A small audio embedding model, trained from scratch: widths [128], adamw at rate 0.0039.
Rows from block 7, named by matrix and row number. Rows with one number belong to one channel. Each number is 200 + 30 x the weight over its row's rms, rounded and kept within 0 to 999. All counts start at 0. After the name is the row's rms in percent of the matrix's.
# filt: filter width-5 conv, dilation 4 (model.blocks.7.filt.weight, 128x128x5), inputs 48-63, a 5 kernel for each
# gate: gate width-5 conv, dilation 4 (model.blocks.7.gate.weight, 128x128x5), inputs 48-63, a 5 kernel for each
filt.37,107,196,208,184,192,216,227,220,245,247,250,219,217,194,207,169,200,215,162,171,173,181,164,85,124,125,182,186,176,172,179,202,201,240,224,217,206,229,167,198,164,193,178,169,209,217,226,232,208,217,181,175,158,198,208,241,174,152,142,186,182,193,192,187,201,206,199,204,191,210,223,208,193,180,231,209,218,235,269,205,188
filt.38,086,192,168,152,213,245,166,156,132,151,187,206,203,184,194,231,167,162,114,158,195,201,215,180,229,203,241,254,252,215,221,207,200,206,207,185,184,169,159,200,223,205,189,231,231,217,198,197,144,156,219,193,208,231,203,183,184,187,166,203,177,168,184,208,206,186,171,142,129,203,228,193,141,107,188,251,239,269,267,214,179
filt.39,097,162,161,139,169,215,194,172,177,153,178,178,211,179,178,197,234,218,227,226,206,230,241,225,243,244,201,201,210,178,208,204,163,175,170,157,223,224,228,181,211,174,187,188,149,161,209,197,171,191,235,186,170,174,123,132,203,218,216,150,176,205,205,209,201,186,141,144,148,197,185,225,198,206,220,229,203,207,212,217,222
filt.40,089,217,197,206,169,182,231,212,193,203,227,217,199,212,212,210,213,178,182,200,216,98,88,144,179,163,220,195,188,168,199,214,199,209,195,210,183,197,209,204,242,224,251,249,206,213,221,157,203,203,183,173,219,204,180,192,146,206,186,205,209,179,166,204,220,206,228,259,233,180,206,216,197,206,227,216,248,208,169,185,159
filt.41,101,183,192,153,160,166,213,193,183,182,170,215,211,221,224,222,237,230,238,246,210,211,217,175,224,213,234,225,233,242,254,215,194,170,157,198,218,198,187,210,184,163,204,246,271,204,225,212,229,190,220,164,178,168,233,211,198,229,261,285,231,201,222,227,251,226,194,186,172,152,147,228,212,221,207,166,212,227,231,200,201
filt.42,107,177,213,223,211,206,216,210,210,255,247,257,250,221,259,239,271,250,220,231,259,250,282,227,212,240,168,158,184,219,196,176,181,221,234,213,259,239,209,262,258,177,163,186,200,173,243,228,200,224,253,186,184,215,216,207,232,249,203,243,260,174,181,204,172,186,165,182,208,197,171,214,221,186,210,226,210,177,188,187,167
filt.43,113,211,245,239,253,251,176,192,224,192,188,163,179,168,179,152,157,176,182,139,157,176,203,167,191,208,203,185,190,213,209,221,215,218,232,211,198,219,213,189,189,235,222,217,234,231,159,177,186,180,170,233,221,217,235,238,213,228,207,179,178,218,221,214,202,210,218,245,242,246,245,181,196,189,162,175,188,155,179,215,223
filt.44,094,171,211,169,142,132,209,202,220,193,177,258,229,267,248,223,233,233,242,224,220,200,237,212,222,214,195,216,204,192,216,207,204,187,173,184,265,240,269,239,295,158,213,244,229,223,249,233,215,223,227,198,166,222,188,161,223,200,290,234,230,189,213,219,224,224,186,206,162,146,151,239,200,223,207,224,167,182,161,170,197
filt.45,099,205,186,189,205,164,219,205,208,216,238,162,207,236,216,186,230,214,178,167,202,214,213,172,146,129,186,183,198,229,189,199,209,231,208,222,224,210,235,185,210,203,174,187,193,226,195,251,271,241,206,180,161,165,174,222,199,222,197,192,213,226,185,190,201,210,187,211,222,214,224,221,281,290,225,197,165,178,206,241,217
gate.37,109,203,211,211,227,232,206,201,209,208,226,261,259,227,234,253,235,202,215,195,216,231,224,183,187,203,216,208,214,208,204,196,193,185,196,205,240,240,238,217,242,206,194,227,228,199,244,255,210,234,272,186,163,191,191,163,226,203,187,211,186,197,203,211,204,197,198,203,221,232,241,270,270,238,248,299,184,179,183,178,158
gate.38,100,218,229,200,194,224,197,204,173,225,247,182,156,161,232,246,164,172,161,203,200,186,207,172,190,187,207,208,248,271,253,200,190,172,252,245,205,205,192,228,214,206,208,229,250,256,195,168,174,233,223,218,221,211,199,217,182,170,187,210,213,191,220,224,234,216,196,215,210,193,203,208,208,192,214,243,202,196,220,249,196
gate.39,103,221,189,192,188,224,240,207,230,249,278,179,159,177,224,247,214,218,242,252,260,203,224,218,201,206,224,218,218,223,232,222,203,214,209,201,209,184,203,213,209,221,247,208,201,220,176,145,186,250,273,219,230,219,192,185,226,242,195,202,234,236,248,212,204,194,186,177,203,173,182,226,216,181,250,261,188,203,237,234,227
gate.40,097,248,206,208,177,205,202,198,190,208,240,231,217,183,188,180,168,185,202,205,219,199,248,225,189,179,227,237,202,202,223,232,225,206,208,233,189,224,198,219,172,230,219,209,218,245,227,194,191,203,195,204,221,211,213,224,189,227,216,202,199,247,247,250,254,236,228,182,196,217,227,228,246,205,249,237,212,180,181,196,215
gate.41,103,232,241,220,211,161,218,232,180,175,212,176,198,199,231,232,192,201,183,194,209,169,195,210,211,173,226,210,199,231,283,237,237,227,231,253,192,174,199,222,250,278,229,223,200,253,195,211,219,252,226,215,205,151,141,203,180,182,196,208,208,228,221,230,206,221,242,232,230,225,183,226,243,219,242,198,233,230,191,225,243
gate.42,107,175,222,188,149,178,185,181,163,163,169,254,227,193,252,263,222,201,205,212,227,222,210,204,210,243,234,238,254,215,201,191,192,182,178,178,224,216,204,224,244,216,217,235,201,182,212,211,175,207,237,188,192,197,166,153,206,199,222,223,224,205,213,244,212,190,170,196,186,179,193,225,233,201,260,262,208,210,215,170,169
gate.43,110,212,181,182,201,190,220,220,205,211,213,204,213,192,202,208,177,203,214,208,211,113,131,156,174,189,187,191,198,204,207,218,212,200,223,211,158,183,169,178,182,228,216,230,239,211,187,185,165,167,183,245,248,234,241,232,140,160,174,184,167,203,203,234,216,223,241,200,190,220,201,198,195,188,197,197,199,193,224,220,223
gate.44,100,250,241,201,198,242,222,179,189,214,249,185,160,193,230,198,163,173,175,182,174,169,182,230,172,179,187,201,194,200,225,257,206,182,205,245,189,190,172,213,184,240,239,219,220,267,182,155,184,192,173,228,239,212,226,256,200,185,187,181,163,243,263,237,210,223,263,227,203,206,238,238,197,231,211,205,154,175,157,191,209
gate.45,099,213,212,181,174,201,155,149,213,208,191,219,200,191,151,160,151,182,261,223,208,193,192,229,225,212,248,233,201,208,219,208,226,183,199,206,233,214,241,207,195,250,238,206,236,213,208,174,180,152,160,192,194,200,226,237,185,183,199,194,185,255,234,218,217,234,229,238,194,190,211,201,214,247,203,198,177,190,141,183,183