config.yaml
time_shift_ms: 50
input: "waveform_16khz"
norm: "batchnorm"
wave_channels: 128
widths: [128]
am_softmax_scale: 16
residual_init: "zero_last"
lr: 0.0039
beta2: 0.98
eps: 1e-10
batch_size: 64
epochs: 53.1
final_lr_fraction: 0.1
warmup_steps: 1620
Rows from block 6, named by matrix and row number. Rows with one number belong to one channel. Each number is 128 + 32 x the weight over its row's rms, rounded and kept within 0 to 255. All counts start at 0. Numbers have three digits each. After the name is the row's rms in percent of the matrix's.
# filt: filter width-5 conv, dilation 2 (model.blocks.6.filt.weight, 128x128x5), inputs 96-127, a 5 kernel for each
# gate: gate width-5 conv, dilation 2 (model.blocks.6.gate.weight, 128x128x5), inputs 96-127, a 5 kernel for each
filt.96 099:119119158116117085054115068033154143145145156170150167212219195163162181208115108124123155086080120109153170160189156163142152165183181123141157173210152100102116141127129158181157096107109101102186133161148175129148123157167094136122130125152115138129173150106146147155069165098090084167182163163200112100097094127094078100115095129137135137169188187173220233151142130094133084104098097103148147137138134133128154140131138112103098137086098116109106109160143153158110123133137123
gate.96 100:135139068090093116171144093131103140172158132131127080128158098069086101111135138137110103142120148112135116145146124126103101109093052117105107117097093086098097119146157115195168158111141142146131123125089116116169196134120112173176121146133118136108146117132182111154136203150181159075052085111088158206161189180153148144163203109148173135106106119111120091099070102073062138197131146165152183169162181121104130093106177160140201193147185156162183128170177185189204177175176176
filt.97 102:122094109130170169149144158186129099136125095059068129142085105099139137120009092141104100089120151079165134141140135114127110167139177085112129078127110137156159154046080099101082180147095096151041101146111100143123166142112177097145146155081071134126117126141153108136204146128148126191136142134181079089091127087100102096119147076149164121118047103118124064136139132134168117138133135110151130134175142165160207143173137084088160097096120140122126160103102125136069054079088029
gate.97 100:103207088141156181159136144151183088149158092091126119077112080075098071081109138131066124142126147119147153125096121104167167152163181175145173159156082083134063051108147116124094127152087150098113122137115154240139174141151214119174126155118099087127141155075140085170147155147180119128133135142097131137140138140101046107088070145124141119117145142179144128149156146191169115106117126119153172120182170144110144131154124113123162113122101145133132194164158186154140124116095123
filt.98 102:112130161132129137087149107124164120045125121136148166160161091140129146125157083096211157140121108150126085100099123080119140116127131142132108131119070095080091062147097091131159152151117106151128110133162071178121087140124147145119143155134151173176167122092140143064120131080085146110171095091089153107115130164140160158159203136088065127089103132092162102077124157099089139091148147171096145123055128085145081086054168146128088161150117145148157143149107105145160139179214184
gate.98 100:117186089136149166161129176170185109105123198098109102174122074079094095118109072112176141142127106131107134104141148157152125090103156154110120165136163128181160172115113092126154128118175109080136144119164153192121119182183162133125176162102096131142151127162116145168152153137095105150161129088130133125111169117131098147125139172079107168134120083112140126139147115095126113108129159128148155163159117175124138103157153134115136108139117104139094147178128131116097072103167141
filt.99 099:108179118132102134133092113149107100175068143088133165102129091123176115094103168140105098101138094158102108151159099112079121164149132124107105095086085040062033040120149145128117165140106158156133131107088103122103135117105084090132135096115179155147135093134122103141172123145187148079074073136071196174143164160169131130154150142127136095137119120134106063143164142154129159160123150136132118117170185074072133091119153124106180161161105086156116141114125181131128170243143144
gate.99 101:095196125117149121160108180166132086129115098104131127079064117087117066067134143146131115162189159161164122092092044121130107158086131148141164082139177127129170144126114126091116143145115125153161188179184160157125148147134141138136142115138128131127103138143112121137145142164165160178170147130170108141157167128112108075145089131074145107103097094087076083129142130101161133124132150119132137141145159126101162085124141166142185153146175156213155156153171116145096096114071069
filt.100 100:190122119126157159121078132154121131139147115164136124118125169194157140152068101150131118100123173125150117148171129132157128201149138088062151082097176148161160146114057134151062159098072091126100124165143150079127156131129100148099094130133205136175138081154136090180067052128124038175177155150145062063133151085133153106128134033086159131066065105145071082174134159158141075073099103090181141115175100160181146151142113101118199094049119124160104089093134112111129131102125155
gate.100 102:155152153144149151073098109152150162114130126191101165164122163117124146113182114187160121169170170165137105193123126117135143119135130109169148162119144118155133125160148144145139111138139114148139171178149120171180123140141190126106144140190155141187108139157146112113139169104142146123185125139162189123148124130150111082136085120122149141084128184141164103135154164139146162098132168125144160103175143081126106140088202131129147140193121159215108187231131171178124119114091085
filt.101 099:201162124185185180154166195115097075109086069160117099109094150122129096139141153138145127127155145123151098118117066096154110130114100148072089107105145128129124168115133110111090118131106143133154132140128177115094119095085180124140143106167169160154150106114161061134123141118118119141113101102141120163139140143169113103148117097070096114097113037068029078087096082119134139157149155102126145120108122138118129124143126153114134181133140109139140092114109061100148145140127117
gate.101 099:107156158126140105167151107086163135116150115169152146128202138118094167158110128110127114124103151157132146114079130142171136116165139184115116095117115126091133103124133102132155110136167124114121163149130149182102137120125188142160156118147165185204217169117149134162106079088106068142090109154131101153133142117137147137188173117103057098092147126100120115104148113141132127154136107127172171183178209171112079147111100170160140181073128125125117170119151156151192163153171195
filt.102 101:173130154153178128071129107154086118157086091096142082115146146147114120130103154098155162124131112100134122121110124120118141111115115074103126135126130123123145139107136116122175110096179083161155167110193130068121104111079034062100054064148133147071152135134069160093094127158120125121122134094106134175148167183091061098124102095148132126144078134103140101240185204238157119113176125178124132141134160133147103111105152177136165174130141133139138111117143094139110139061145105
gate.102 100:097175118153116160152121153145126100156095123086135119136123002074088112070186157152109127147163173143131126063110119110088105152131120204164189141162081085082097113158129126135119120137101159143183146140126140191158186130147152158177125123087130141129123158105152118129197190187119153045110125139108235213165153155084112123099103208121170121161172171184140146144123139143128207188155120129158160135150134099083122144093171182123177125195216182170140214199189155162114112097147127
filt.103 099:114098089098054162142086098104171155178140169152058122156075106102121119083086045124114129152159145128137107118129127134144140104130097175145136139141123081136112118132125153151109106173115109155086057129098082184131193133172192105138125139115089124125056151102159128160192184171159204106136140109126137104155131114169132139112116172109196170187149135182138172138153126134122221118128147158156121147123091169125115162118137171160154099188178177178155186166161150154116101105080074
gate.103 100:157184128164141143134159165117126143123133122171087132109128132054109079113170167163146136176187144178132103080083071088109119102101114154158177169133176110186136139118117112098089099165125110156219152205178159165153162148125190141181166160176140094128091181120141122127102154099131150173139164139179141165134174119121126129110170120126141105094147161173151130112117105134138131143105141112134120094112113139040134084109160133133185130172151173181134182177103157146065082085083070
filt.104 102:165181082176132120098103168118135064196140166115171109095126117142128082100109147151123168121102121103131064081098100064125127150126139156157156148192127135142120085137137122106168159168077166119133150159083146105031199103153118063153147110117124113090053061103110050121150097138139169142133113109095188139165150195139149129097141117087161121166137106145096169140155135134147140138119166163159121134146109083088140136089195135162082158115119157054165134100095130134138106150139133
gate.104 103:164153176137111161110166106146133170113151161098070136117099117069138111084154187147181107129150117134113087120159149126106095148122118132172133144142112103113115121133144155149166160117142088162142168116232097139174105154135107124089133134113129150177098104149132170116144143120078167095082121071138164191119177131092118105093062138177133168133119157106176080167150176144145172189136103146099099116112121096056137117135157115138133134182146151140108114155134115155104116137182127